From a checkpoint of a small image VQ-VAE.
Model: 64-pixel images, encoder arch vgg, encoder norm batchnorm, encoder activation silu, encoder depths [2, 2, 6, 2], decoder norm groupnorm.
Training: 29200 steps, batches of 128.
Data: trained on telescope images of galaxies (Galaxy Zoo DECaLS), 88335 training examples, 42.3 epochs.
Rows from block 10 of the encoder of a small image VQ-VAE, named by matrix and row number. Each number is 500 + 50 x the weight over its row's rms, rounded and kept within 0 to 999. All counts start at 0. Numbers have three digits each.
Before each channel's rows are labels from the 100 images, of 14976, where the channel reaches its highest value: "responds to" is what is common among them; "patch colour" is the nearest of a few named colours to the mean colour under the peak. Only what is clearly more common there than usual is listed. The data: telescope images of galaxies (Galaxy Zoo DECaLS).
# conv: 3x3 conv (encoder.blocks.10.conv.weight, 640x320x3x3, each kernel summed), inputs 0-79

responds to: roundness: round
patch colour: grey; pink
conv.551:481474521481509459392484540508481451482611524453531509515552467497467507517399480532525505529510446577517506490482521471492491568568496524460526425533528556524471478521481509520599515545401589594414485516473529483409432434375498461542492413

responds to: shape: featured or disk; edge-on disk: no; spiral arms: yes
patch colour: brown
conv.638:500522503517538445512396480442420436529472534432502466482528497538477496468554486446465486501530515528457507515474520464479444488527468477458426504348451472523523532457474490494468530468468521484469441586470458397560451512457537482414464507

responds to: roundness: round
patch colour: grey
conv.145:456512442463525442389448635465542483519461447506476519523585524481481476518302536470468475535522518456573515461508485509532492530482521564432532377553449585530497497485459434492478496615412644461394508521429479513541424410510474494500478514

responds to: roundness: round
patch colour: grey
conv.156:468506456464534449387426592482506506512485472492497533544569510476415478504296514478467510511516493476551499484481485488505467530475505540375534339538461573497489446516409467499483486586364603498344504491432471505493380388492472470487484483

responds to: shape: featured or disk; edge-on disk: no; spiral arms: yes
patch colour: grey
conv.185:490364504465540474448446549426422524491486515430496529448542478548493495426502354512465501557540445566402497441526529384390499515465444574517504424390565498555435470501483482494515402516445620454529495543410527456633450465457509422465494447

responds to: roundness: round
patch colour: grey
conv.105:493448476520446482506482497443528471487500501608502486504543535436452487550546546460481452441467519447538553520573493495491456473506476487445472545385496542412457468495477506511480452574534532433501511549491508512480498538508436517512509542

responds to: edge-on disk: no; spiral arms: yes
patch colour: grey
conv.329:470438470487570521492452638557506500545451470405428544490479501492518443511392497466452484489466595482546500486454559529577470574473534588519489464445456492637563541496465443534494492560438502481423512476472514370529436436535463439451529539

responds to: roundness: round
patch colour: grey; pink
conv.485:494437523495490492418507522498567516511647585471533544484542497554446515520434536497559493532504441604533509516504505412463491536568516566470503417440512582500469451538439484519602531458438527548433519607515519504531484497375543490490468428

responds to: shape: featured or disk; edge-on disk: no; spiral arms: yes
patch colour: brown
conv.417:499505529528449463477493443553466447522457472545493429446459532501491487472479525491517491464482517518460478454584500460552421449525392512499554497448487457500415512547438453493481511479475470446530493531464489516393495484501456435451573516

responds to: shape: featured or disk; edge-on disk: no; spiral arms: yes
patch colour: grey
conv.579:520552492500472463474434508423524552499498443593538519521514462510549522488371478444474491419575501497503539547586508440415449473491519507511464428376483527402486530487530521475469553534449528470466450474409479494498405476452525386543490500

responds to: shape: featured or disk; edge-on disk: no; spiral arms: yes
patch colour: brown
conv.119:495422506537395532519497516462477487535531515482513479485531514530486519485513489497521429561445580539541605401575523441469530492515498518484477529381459514457447645494460539518502557486456490453462494575504470509662507524504537417475495569

responds to: shape: featured or disk; edge-on disk: no; spiral arms: yes
patch colour: grey; brown
conv.504:481473544546585444474481520474432411460451499489543473440526482494521477476497382560461447509512500531414509419513567515508511537486481579491493583466527501512546546451513537457475417542439585497540437394409555489576455506504472509533487487

responds to: shape: featured or disk; edge-on disk: no; bar: no
patch colour: brown
conv.562:418443462518522587491523555496502468531430456398478505391543587498532474501484528457493450465421535434492515408549510563497569476466519519561447541453449545480504611457543481523457429491552481368584489568534487375586538559563484517511516562

responds to: roundness: round
patch colour: grey; pink
conv.632:463478491462474422374514564477567474513547471477542504485546514490467491534318492490497507477508452514520491501484502443475435567546527514447510392475470544510489515507461511540545451530333577556361501498467521458424409401416503521516521443

responds to: shape: featured or disk; edge-on disk: no; spiral arms: yes
patch colour: brown; grey
conv.305:485565557551573498539464513454464530441554513481538487512567471561591517494531460484487516597469521606502489484547500482460655491521408612545483600436499559467509410524562504448518503534498542483524467611412545560606456541505486447612471544

responds to: roundness: round
patch colour: grey
conv.58:460522467478525446374436619476538484511492444480473521512564516481469479524291500476464493482525505472560512445478535503512482559493510526405500329524455570528514488486462468518491477613370604504361490493419504487489395379486475486504501495

responds to: shape: featured or disk; edge-on disk: no; spiral arms: yes
patch colour: grey
conv.590:484449435493485510476448552467502456529504466559460491422591446459506504498532573453463502519499537485573583450595481449421541492500529551465477453373465567481478564512530438511466494561512572455485465643450481504469472512500513429473489512

responds to: roundness: round
patch colour: grey; pink
conv.439:491472529474467431393495532528492460482605527498538512515553486529475483552402494540542503490511441568517545503440543446572513563597481538490483441524523561487489476561466509559589492511433571619438519497485534516485469461374487520541499406

responds to: roundness: round
patch colour: grey
conv.503:409464511477479482428454619523502486492457467522506498581588507463448431509414567489462476604434552463545469473519489523658467507491454653478567506577485598453569447519451457523456431605468584459478519550469497557527450459567426516487469536

responds to: roundness: round
patch colour: grey
conv.154:470509563476522494520454608541504503495523519443522506504536488445512430503479517494466485695474540546515494497514546534647531545475486673499537531519478580508661476525437470523490436522461522568476533612483552473589460473560458485472464515

responds to: roundness: round
patch colour: grey
conv.612:467426498570442467504435653528481437488459494586485476527578541503440429515434437533481466552497593467540475440525477582569502481497465560425526543551518546436521472542497468457469578658467597468448484524421477545474428418581423548539459576

responds to: shape: featured or disk; edge-on disk: no; spiral arms: yes
patch colour: brown
conv.427:499597441456541503451568539438485409519495441501412409484465502470561495493539494447472507422485498433496523483473527463512444491510551459527454494433403485599509449449509496571484432474502377516550529467569502489560545543386547484441546446

responds to: shape: featured or disk; edge-on disk: no; bulge size: moderate
patch colour: grey
conv.189:480519437433569525451458489423437424470409452476500496473554483495446529513478531418407503546479484393405474439529435489460466411393434547468530431494468503464484556516505474494377436579543614422543477556460427465524488516498504445447486499

responds to: roundness: round
patch colour: grey
conv.440:472469520499490426344493537505495509487592553495531499479568502516489498588371478516486497574544440556487497464516554359460535554520507552422538366447540552453457429513506506502534476537395641570398540534453538534479458407429539487535485442

responds to: roundness: round
patch colour: grey
conv.458:495483449473526452480388664488480473531465454487480530517550530475439446463330470484450508552515533456562494497450498511517466504469454574387507449530472548515534442508430458464467497605373587462353483497383480468484358358542470444478462528

responds to: shape: featured or disk; edge-on disk: no; spiral arms: yes
patch colour: brown
conv.318:548499441456544521571458524511430538539385486493452485399431494496513508435560392484436460476522508453465506470531490503499438475410509492561507511467482456645507552471538486466441461491498446360529472427467459488478483511531498428468520529

responds to: shape: featured or disk; edge-on disk: no; spiral arms: yes
patch colour: grey
conv.261:467465448508541504452433462453490563493442500483487520553519480475478507519510493476451495541521507394508497401493479408477607450441446552482490446423501492422444540481469478514420508564484581386504488666440448501559453472474538482451501514

responds to: roundness: round
patch colour: pink; grey
conv.257:498522500472450406374486551484524461507583482501537493475568528519471496524353474524520508449538444539509531503466536445457466590611505503453478390470524561487485515509466522530563494534366589579375493497466510506420425425400536498540503441

responds to: roundness: round
patch colour: brown
conv.75:536520529508358430474509517570470533464496516595529445461552581554483501542400421530524527418513450507418519464500528503537482481544429505459547454442553510332513449547484583545487446515413539555405519473480469611549454438420448568575533412

responds to: shape: featured or disk; edge-on disk: no; spiral arms: yes
patch colour: grey
conv.577:484481497504474513503474561436507492522479520618518583436571511506552527502484502528487501475545518480525567462548529477471574524513538483436537465491509581414552536503516525502479511497487514476462466487455526524541460465480512470553492485

responds to: roundness: round
patch colour: grey; pink
conv.258:552381465481585458495492547490443483536519508385499536547550450502524496440437433468478527575531508573491527524497502434456445564480491572506525436358479525633454434530488447533568473477405583527424501469456509380535466437471516326459533466

responds to: roundness: round
patch colour: grey; pink
conv.213:531526533536491471507532486512495460467596538431587517511495472496530541491455473509545515545481407605465499547431495552510477508511488458538516537558519514493520485536525564518715447491424534590459453466520509462435465494349479496530502408

responds to: roundness: round
patch colour: brown
conv.534:469528502471456498493506481481455543494491462453518514524522491505455514472472453447432540545507516533529531495495495469427409493473485497523510423487514499431478507517504522539500407492484520487506480395487473506525497498508491439467505502

responds to: edge-on disk: no; bar: no
patch colour: brown; grey
conv.361:466571501512454444491429563419511513478538506468516514533582448488619507476502529445493539572566562547530534563453524456476653529489510552524496474501470564487529525522547479523516591498516584545512467553462516513617472530494511471520451500

responds to: roundness: round
patch colour: grey
conv.332:454504464483506475316498584455585472477510436466483574552630469494521508528331546470475486469542520507577508488485477510546507541543556472486494370535486536544448487531552470531519486617406658478405496540458452511570455407465428479516506503

responds to: roundness: round
patch colour: grey; pink
conv.298:493473513479484458399487543503495447489616508462528503515562489494469510514378479531517496515517441572517505495474512470491470561569502523461522434528522567520475495524488515520594513549385596588403473500471516487394429430389511465531500431

responds to: shape: featured or disk; edge-on disk: no; spiral arms: yes
patch colour: brown
conv.514:513540527530486458569440541415401487485447536546569511454543526582570497472468402547469522532552468531386491513574473507422630475471421509531531519509550520600500477488506530482505494499368594426400461559317463526494362383488474487555522489

responds to: edge-on disk: no; spiral arms: yes
patch colour: grey; brown
conv.266:539543429419563428535431474394440447470404460495521549505502464527512510416489468503421478492530444446454473509504432420482429462405395500479478467542537466562491461436467511452426535491469571407493417456378374508488447464482487428453475467

responds to: roundness: round
patch colour: grey
conv.524:443493469465553449487489604427511505499499510421514556521591501470524465515431521447466496711511498554518476486503442482485485523448469626554551495530469597565471497492466427467513511528468645443469518538468476461534470466554470429478462527

responds to: shape: featured or disk; edge-on disk: no; spiral arms: yes
patch colour: grey
conv.327:478550441489454485423478547453513519514470470483482544430521546494476520526454596465473495442520483392477527580456513494420552492447541522485543381420420505468568578492516439585460401557543592408541496462515486542532486529490496511495543535