A small image VQ-VAE, trained from scratch.
Model: encoder arch vgg, encoder norm batchnorm, encoder widths [80, 160, 320, 640], decoder activation silu, decoder widths [32, 64, 128, 128].
Training: nadamw at rate 0.0038, 29200 steps.
Rows from block 4 of the encoder of a small image VQ-VAE, named by matrix and row number. Each number is 128 + 24 x the weight over its row's rms, rounded and kept within 0 to 255. All counts start at 0. After the name is the row's rms in percent of the matrix's.
Before each channel's rows are labels from the 100 images, of 14976, where the channel reaches its highest value: "top examples" is what is common among them. Only what is clearly more common there than usual is listed. The data: telescope images of galaxies (Galaxy Zoo DECaLS).
# conv: 3x3 conv (encoder.blocks.4.conv.weight, 320x160x3x3, each kernel summed), inputs 0-159

top examples: shape: featured or disk; edge-on disk: no; spiral arms: yes
conv.35 100 [105 118 125 100 156 118 129 103 125 125 159  86 133 120  78 170 131 149 109 106 123 111 119 129 145 104 115  99  88  91 140 147 133 136 123 120 127 157 131 134  72 112 124 148 116 113 137 130 141 139 101 114 110 144  93  73  85 112  81 158 111 125  73 114 117 128 153 120  85 122  78 160 135 134 125 173 147 127 152 153 138 134 113 171  95 116 129 133 105 161 132 134 122 140 133 112  62  90 111 127 125 151 135 165 102 106  94  80 157 129  96  94 154 100 110 123 112 169 120 133 129 135 147 123  98 121  92 123 122 122 116 113  95 151 144  83  99  97 107 137 160 111 120 108 109 127 147 126 134 143 105 132  84 171  79 146 119 131 111 105]

top examples: shape: featured or disk; edge-on disk: no; spiral arms: yes
conv.243 105 [130 153  94 143 158 133 126 149 100 123 206 134  75 138 120  81 122 103 137 101 150 113  52 167 145 123 162 150 151 114 111 121 113 141  73 154 120 143 144  89  98 102 116 118  94 134 149  96 113 151 132  93 113 156 107 135 105 144 160 118 135 134 151 143  84 148 185 154 124 150 117 123 134 137 115 181 147 133 123 130 162 133 143 145 110 125 145 119  81 137 150 137 154 157 131 136 137 109  99 116 144 108 113 161 101 103 114 133 105 135  85 135 110  84 136 131 122 132 142 116 152 110 120 121 137 159 117 167  95 126 128 119 104 121 125 130 144 112  74 158 129 103 112 153 138 109 127 128 143 113 115 135  94 164 168 129  86 125 167 121]

top examples: edge-on disk: yes
conv.176 101 [123  98 145  78  97 140 104  94 123 118 151 136 149 113  83 110 149 114 104  83 115 137 115  85 144 127 136  89  83 153 123 109 107  88 141 123 125 176 148 128 157 110 152  82 122 143 122 142 108 138 138 153 119  77  92 100  85 111 100  67 149 131  98  96 138 109  98 186 126 123 134 140  86 123 120  87 126 125 138 163 151  58 117 133 133 110 111 127  99 166 113 119 119 111 149 117 108 159 136 120  92 150 119 111 139 153 124 137  77 137 138 123 146 126 128 146 120 107 149 119 109  72 154 131 130 133  85 109 131 128 146 113 125  97 169 132 152 135 171  87 126 110 128 123 114 117 117 128 114 160 124 132 131 130  99 121 131 133  93 156]

top examples: shape: featured or disk; edge-on disk: no; spiral arms: yes
conv.57 112 [120 127 122 149 131  66 139 102 145  72 119 121 147  99  78 116 124 132 118 140  88 141 128 122 132 122 113 153  99 134 122 129 130  68 113  71 112  88 136 113 128 132  91 117 127 136 138 124 110 131 108 140 123 124 113 121  82 137 129 112 124  63 136 101 122 126  90 142 121 133 136 111 134  80 116 149  55  96  91 117  96 126 126 117 137 131 123 125 139 132 148 133 121  97  77  69 133 127 128  94 159 140 111  78 115 107 136 100  93  98 137 133 130 141  95 123 102  81 139  96 101 137  48 133 129 148 123 111 111 147  95 144 127 107 110 126 133 127 113 130 117 130 122 129 101 146  61 120  92 121 139 108 116 103 119 107 120 115 129 134]

top examples: shape: featured or disk; spiral arms: yes
conv.89 102 [114 129 154  92 116 116 128 134 107  96 188 142 119 119  96  92 104 153 133 143 129 107 115 114 175  94 141 130 126 133 125 133  66 102 169 114 111 114 134 115 104 119 134  57 101 104 118 121 118 124 110 106 133 104 140 118 138 104 145  94 133 112 126 135 150 122 143 141 109  90 147 147  86 112 121  85 113 124  94 114 147 135 150  91 109  94 127  76 114  92 144  87 132 140 106 122 128 116 111 133  98 106 130 131  80 112 128 147 126 112  88  70  86 106  93 118 104 124 141 154  94  93  97 105 144 127 105 140 134 122 125 125 110 126 166 139 171 103 198 121  97 111  86 126 122 127 130  89 131 131 111 142 127 147 102 119  82 138 121 107]

top examples: shape: featured or disk; edge-on disk: no; spiral arms: yes
conv.266 093 [123 128 124 108 131 116 113 140 100 116 106 119 154 145 123 104  82 119 128 118 135 114 135 124 150 139  78 128  85  99 125 123  98 144 126 136 147 119 176 161  83 139 155 131  83 101 124 123 124  65 144 123  82  87 136 122 100 166 128  87  88 129 174 111 101 140 207 105 150 141  98 128 114 129  89 131 128 110 122 147 130 115  84 131  83 142 112  95 120 163 127 106  96 122 129 106 121 136 158 147 103 130 162 110  85 127  84 133 134 129  94  62 113  96 127 121 139 153 123 140 164 115 161 109  97 194 119 126 129 174 141 107 117 118 130 128 109 105 129 141 132 113 103 129 125  88 130 126 132 136 134 121 127 130 143 126 113 131 127  88]

top examples: edge-on disk: no; spiral arms: yes
conv.70 099 [112 115 125 133 107 127 108 120 115 120 212 130 119  92 115  74 106 129 154 129 147 120 146 127 191 136 115 132 113 125 135 121 149 131 189 134 147 140 116 125 173 122 125 122 137 136 113 130 145 103 133 107 147 109 187 135 157 104 144  91 103 129 132 167 120 101 105 161 111  78 161 132 118 114  63 124 143 131  96 155 122 147  86 145 113 134 121  86 126 164 115 136 128 142 125 134 124 133 116 167  95 107 145 135 122 131 124 135 132 132 108 133  92 133 152 123 150 138  58 120 154  92 141 106  87 169 137 145 138  95 142  94 165  94 154 134 168 122 128 121 138 116  95 127 112 121 148  75 142 144 121 123 117 157 134 141  91 127  84 136]

top examples: shape: featured or disk
conv.18 110 [ 90 151 157 106 148  84 132 111  94  84 128 133 125 112  83 137 123 147 141 130  78 114 137 113 115 131 113 148 121 129 121 135 133  74 133  85 105 119 127 155 143 129 100  92 129 137 121 130 133 134 137 142 119 162 125 103 111 140 120  89 138  76  89  84 131 101  95 159 112 148 121 129 124  90 137 149  81 131  95 143 131 116 123 155 127 158 118 138 141 154 133 125 155 118  94  73  90 110 109 124 135 110  90  91 107 137 138 138  90 129 138 123 138 144  97  98 134 113 144  68  98 128  94 138 118 202 127 108 114 172 120 140 120 112 164 144 131 143 147 130 125 142 135 128 103 174  87 128  79 142 117 120 131 157 100 147 186 128 140 143]

top examples: edge-on disk: no; spiral arms: yes
conv.106 103 [108 105 136 129 119 144 143 127 130 128  76 136 127 161 123  79 168 147 124 161 135 154 153 131  78 149 108 117 128 168 126  99 134 105 127 129 167 122 109 148 144 130  86 124 152  62  94 115 112 113 164 158 160 186 136 100 135 120 143 140 135 141 110 120 100 128 127  80 142 167 140  77  86 140 193 127 130 143 112  93  94 142  79  95 129 124 144 133 120 135 115  97 142  98 148 123 120 125 128 118 119 127 139 109 137 136 139 158 105 122 105  98 138 135  82 130 177 121 110 120 137 158 146 128 109 135 125  98 120 147 153 131 105 128 125 118 173 121 119 187 114 166  96 116 135 125 103 144 160 146 125 104 137  87 124 103 156 128  82 110]

top examples: edge-on disk: yes; roundness: cigar-shaped
conv.28 098 [ 85 115 101 140 136  40 108 131 153  73 128 121 126 111 102 138 155 113 122 146 100 151 120 121  91 142 124 155 131 135 128 133 153 112 122  67 101 102 120  95 124 133 103 127 137 147 136 124 105 124 129 161 123 144 150 131 117 134 122 149 140  47 167 128 128 133 112 127 135 119 117 133 142  74 144 132  61 147 104 117  87 162 124 159 122 145 101 113 132  97 143 137 130 115  92  83 132 132 147  95 155 149 127  75 122 130 123  94 113 128 131 142 144 112 120 123 117 127 123 127 125 131  45 139 119 126 133 134 104 129  71 153 125 111 107 122 117 113 127 142 109 150 153  97  71 140  71 135 102 116 135 130 123 127 147 116 123  99 130 133]

top examples: shape: featured or disk; edge-on disk: yes; roundness: cigar-shaped
conv.6 114 [132 120 156  97 123 106 130 123 100 178  75 118 131 123  96 141 100 156 119  96 104 116 130 125 133 117 122  88 109 136 134 147  98 136 124 108 142 176 116 139 110 104 127  79 142 110 119 101 122 120 132 130 148  95 118 134  90 115  88 102 108 120  90 114 131 125 109 136 142  81 107 113  89 108 113 106 143 153 128 192 145  85  94 116 120 135 102 111 144  97 124 112 130 152 157 121 100 118 126 126 107 116 126 150 115 123 126  91 146 130 125 104 101 131 106 137 123 153 169 131  86  89 141 150 100 127  66  89 127 115 176 128  71 169 176 114 121 132 190 111 112 136  97 101 106 116 127 124 151 176 122 132 100 156  89 138 138 122 113 129]

top examples: shape: featured or disk; edge-on disk: no; spiral arms: yes
conv.296 094 [118  87 177 102 160 120 115 149 118  98 104 125 151 149 106  86 108 130 141 114 148  76 126 152 108 123 108 111 118 123  94 117  89 128 144 112 127 129 128 203 126 134 126 134 161 137 110 139 120 177 153 122  98 124  80 134 105 126 140 159 104 129 132 140  93 162 163 135 120 161 113  68 129 153  95 104 126 145 124 165 134  68 110  81 116 128 112 156 108  84  99  80  90 105 146 129 131 108 122 158 130 101 137 124  64 127 108 138 115 147  90 111 150 117 140 150 116  78 107 122 125 159 138 100 118 151 110 114 120 147 124 114 113 129 142 109 120 122 123 126 160 105 123 134 158  75 108 142 146 128 109  99 109 129 138 108 135 102  96 129]

top examples: shape: featured or disk; edge-on disk: no; bar: no
conv.232 105 [144 153 108 138 127 133 121 128 125 104 126 123 117 154 100 119 135 128 131 150  63 117 176 125 135  79 131 154 138 112  98 107  84 117 113 157 117 121 126 125 158 143  99  87 134 160 143  88 123 170 115 110 121 166  52 144 115 144 136 106 138 137 132 110 138 139 116 161 118 156 127 110  91 133  94 170 141 108  72 156 129 116 125  92 141 103 134 151 111 124 123 117 167 154 120 132 144 116 104 135 132  82 134  61  86 107 120 121  83 128 111 140 143 147 102 126  84 129 150 109  93 174 134 115 140 193 115 103 124 157 132 121 109 153 119 140 125 135 110 129 136 102 103 146 149 129 128  81 148 117 107 166 112 169 131 102 147 145 121 145]

top examples: shape: featured or disk; edge-on disk: no; bulge size: small
conv.272 093 [114 116 135 146  59 115 117 100  96 112 105 113  93  91  86 134 102 146 135 142 110 102 110  84  96 122 122 114 119  68 122 139 129 110 126  98 124 161 121 135 133 139 139 125 157 113 129 111 127 138 102 124 117 113 131 118 117 133 130  92 125 117  99 102 111 126 105 118 127  32  96 150 122 126 115 132 119 122 134 190 141  43 151 125 142 117 118 112 136 123  88 135 157 125 141 100  79  93 103 124 138 152  95 126 111  87 120 110 125 123 116 124 134 137 127 121 137 129 122  99 107 120 135 184 101  86 107 119 106 110 140 145 103 116 131 110  98 121 122 153 126 144 132 129 109 124 105 120  86 198 141  69 113 148 116 134 139 129 106 130]

top examples: shape: featured or disk
conv.135 112 [106 127  82 131  93 128 132 144 166 108 108 107 144 135 128 118 140 139 113 123 111 122 171 149 126 123 135 112 144 141 113 128  77 111 156 109  99 133 105  84 109 168 106 173 112 125 158 102 131 138 125  65 104 118  84 142 111 121  99 147  82 131 134 131 112 154 125 142 144 172  76 128 111 130 129 164 154 106  97 114 120 139 106  73 150 148 127 148 139 117 112 117 145 165 155 141 122 117 118 142 117 140 122 109  99  97 148  91 129 122  89 151 168 134 139 145 115  97 174 130 103 174 119 139 135 146 103 140 121 125 115  80 110 142 105 133  42 158 145 108 128 159  91 103 152 117 106 134 138 160 132 174 106 128 115 104 104 112 110 145]

top examples: shape: featured or disk; edge-on disk: no; bar: no
conv.265 098 [143 112 127  61  83 137 134  98 161 131 111 105 122 108 101  79 138 161 134 110 105 110 149  97 136 142  91 123  58 139 117 158  97  95 142 133 113 103  93 155 150 171 108 103 161 141 121 118 142 146  93 128 107 114 109  89  74 117 116 126 106 131 127 135  91 125 149 104 109 159  83 109  97 154  96 103 122 109 137 118 105 147  54 145  99 149 156 152 120 135 111 143  82 112 113 124 115 122 121 126 127 141  92 101 112 133  74  87 123 113 140 137 139 142 109 107 122 108 127  75 132 130 131 112 103 152 118 110 120 123 127 109  96 104 132 119 109 107 134 133 160 147  97 107 131 132 101 135  95 124  91 120 116 106 120 147 150 114 109 164]

top examples: shape: featured or disk; edge-on disk: no; spiral arms: yes
conv.311 096 [134  94 112 114 141 128 126 109 134 118 103 115 114 144 109 151  95 157 109 129 146 125 140  94  89  91 150 117 104 109  70 134  88 139 107 145 117 119 127 137 121 151  70 152 170 149  91  99 104 116 139 114 129 159 100 102 101 142 110 110 135 127 115 143 141 158 167  90 101 156  85 165 102 117 163 149 120 118 167 123 114 144 197 125 147 149 111  88 126 150 124 127  81 112 124 105  84  95 131 154 127  94 139 106  85  96 113 106 126 132  91 115 154 138 100 126 140  89  85  93 136 144 144 117 104 142 102 104 128 142 134 114 119 124 129 111 133  97  62 152 127 128 121 131 170 105  84 146 129 120 127 129 112 110 129  96 135 108 115  93]

top examples: shape: featured or disk; edge-on disk: no; spiral arms: yes
conv.231 100 [129 134 139 124 106 104 157  79 125 138  95  96 136 125  96 127 141 123 122 129  91 133 127 136 125 115 129  93 129  89 127 120 113 162  80 120 130 129 127 129 136 163 108 133 114 122  89  91 128 133  92 107 138 102  90 102 142 156  96 120 105 109  79 132 143 109 125 127  83 166  68 157 133 110  98 127 124 120 136 132 108 110 125 154  99 129 105 224 122 131 127 159 126 142 133 124 101 131 146 121 117 115 108 161 120 119 121  96 111 126 118 138 145 123  82 120 130 145 121 104 116 144 135 135  95 177 107  93 124 153 142  84 102 130 113 131  67 112 132  92 206 135 117 111 112 147 111  97 143 137 121 108 115 118  95 164 171 133 160 147]

top examples: shape: featured or disk; edge-on disk: yes
conv.101 113 [146 109 106 131 116 103 143 139 163 126  86 140 132 171 129 145 132 144 142  85 138 101 133 126 104 137 117 149 120 121 149 129 121 108 135 106 121 119 146 132 136  93 132 133 166 105 104  94 121 183 113 100 134 153 114 119 117 124 131  98 124 118 135 119 123 131 134 129 142 134 115 110 127 156 162  41 118  97 113 121 128 132 108 101 148 119 157 102  87 191 125 128 138 122 127 133 102 126 110  96 185 115  97 114 149  70 104  99 120 139 119 101  94 147 120 135 134 163 111 120 141 169 105 158 146 108 116 139 120 140  89 111  90 132  92 134 106  71  61  91 147 114  98 132 130 121 111 131 152 132 122 126 128  83 146 124  57 112 123  90]

top examples: shape: featured or disk; edge-on disk: no
conv.223 108 [110 129 147  95 147 126 122 124 114 102 162 127  85 102 122 111 134 122 128 136 143 116 111 123 138 115 139 117 105 100 119 125  81 164 146 132 146 137 113 144 131 126 132 124  98 113 113 116 129 148  80 124 141 160 153  91 154 139 115 156 162 131  78 160 115  96 126  89 110 141 125 122 126 137 182 156 137  86 115 125 123 112 144 120  76 132 136 149 128 134  95 123 117 109 139 148 104 102 127 119  89 162 125 156  88  76  99 106 155 181 103 127 146 109  82 153 133  98  80 113 118 127 140  96  81  96 138 135 128 120 150 110 136  98 148  99 178 117  93 161 132  95 138 116 106 121 118 120 106 115  90 116  74 125  73 133 157 114  73 127]

top examples: edge-on disk: yes; roundness: cigar-shaped
conv.275 138 [164  90 156 101  96 128 119  99 120 143 100 110 127 128 101 123 113 145 134 116 142 103 129 119 106 128  99  92  86 108 119 106 132 102  96 140 143 124  95 135 100 158  96 134 126  93 101 128 132 163 114 128 128  94 106  81 113  92 115 198  81 125  97 166  97 148 166 139  98 155  65 116 133 131 102 129 134 115 134 145  92 112  90 153 128 129 138 175  72 106 132 155  97 144 107 122  89 116  96 148 117 135 140 147 160 147 110 108 138 156 121 100 140 105 137 137  97 164 104 101 124 138 135 103 116 138 112 120 145  90 106  87  96 121 149 134  84 118 126  97 143 113 118 107 154  95 139 149 169  98 101 126  95 130 105 136 126 128 124 111]

top examples: edge-on disk: no
conv.127 108 [144 126 160  94 128 120 140 116 140 134 107 135 131 137  96  79  59 135 142 116 122 124  99 148 114 136 109  95  94 130 106 135 133 129 133 125 121 106 124 138 109 151 104  88 139 102 124  80 113  74 148 143 121 130 145 165  74 129 132 102 100 127 138 113 113 127 143 127 124 106 113  98  97 128 117 199 122 146 135 152 133 130  32 118 140 131  88 125 151 134 138 115 118 145  95 113 143 172 123 122 101 120 103 139 130 144 128 106  82 112 121 130 109 140 129 107 116 152 132 101 120 172 145 116 128 160 114 126 107 134 120 118 134 138  85 122  96 164 154 133 136 161  40 128 138 174 104  87 163 117 105 117 144 113 112 137 120 125 138 106]

top examples: shape: featured or disk; edge-on disk: no; spiral arms: yes
conv.238 117 [113 127 117 136 153 126 139 146 106 112 152 141 161 151 122  72 149 145 125 124 136 113 160 181 125 155 138 123 120 123 107 155  62 142 132 115 110 126 153 146 107 117 190  82 145 180 171 100 132 159 122 136 140 130  85 149 109 149 114 128  99 132 114 125 105 124 111 148 120 115 121  58 123 132  87 128 136 135  99 174 161 109  99  87 116 153  89 158 155 122 114  91 111 148 163 131 156 152 142 132 143 158 128 111  81 104 117 143  94 144  93 113 117 123 115 140 110  64 146 152 120  85 140  93 107 141  98 128 107 178 147 123 112 134 102 116 114 117 105  85 115 115 110 131 143 121 118 119 133 147 130 124 115 117 105 103  97 123 140 107]

top examples: shape: featured or disk; edge-on disk: no; spiral arms: yes
conv.306 084 [151  94 107 110 114 158 142  81 143 117 123  84 136 110 132  59 185 109  85 110 123 135 142 116 124 114 127 115  76 131 111 129 117 126  75 158 128 100 111 117 120 135 135 131 118 103 117 113 113  97 123 117 113 107 123 115  94 116  95  82  89 145 134 112 137  99 101 117 117 111  80 121 101 150  85 183 133  86 127 102 103 114 105 143 115 124 117 146 166  92 144 136  72 134 111 145 120 128 127 122 148 151 111 115 128 129  77 116 103 109 112 106 112  90 110 129 150 126 112  79 166  93 144 115 115 162  98 110 115 145 112 104 109  85 108 139 104 116 105 117 104 154 114 110 108 132 136 109 128  82 115 126 111 114 131 117 185 129 109 155]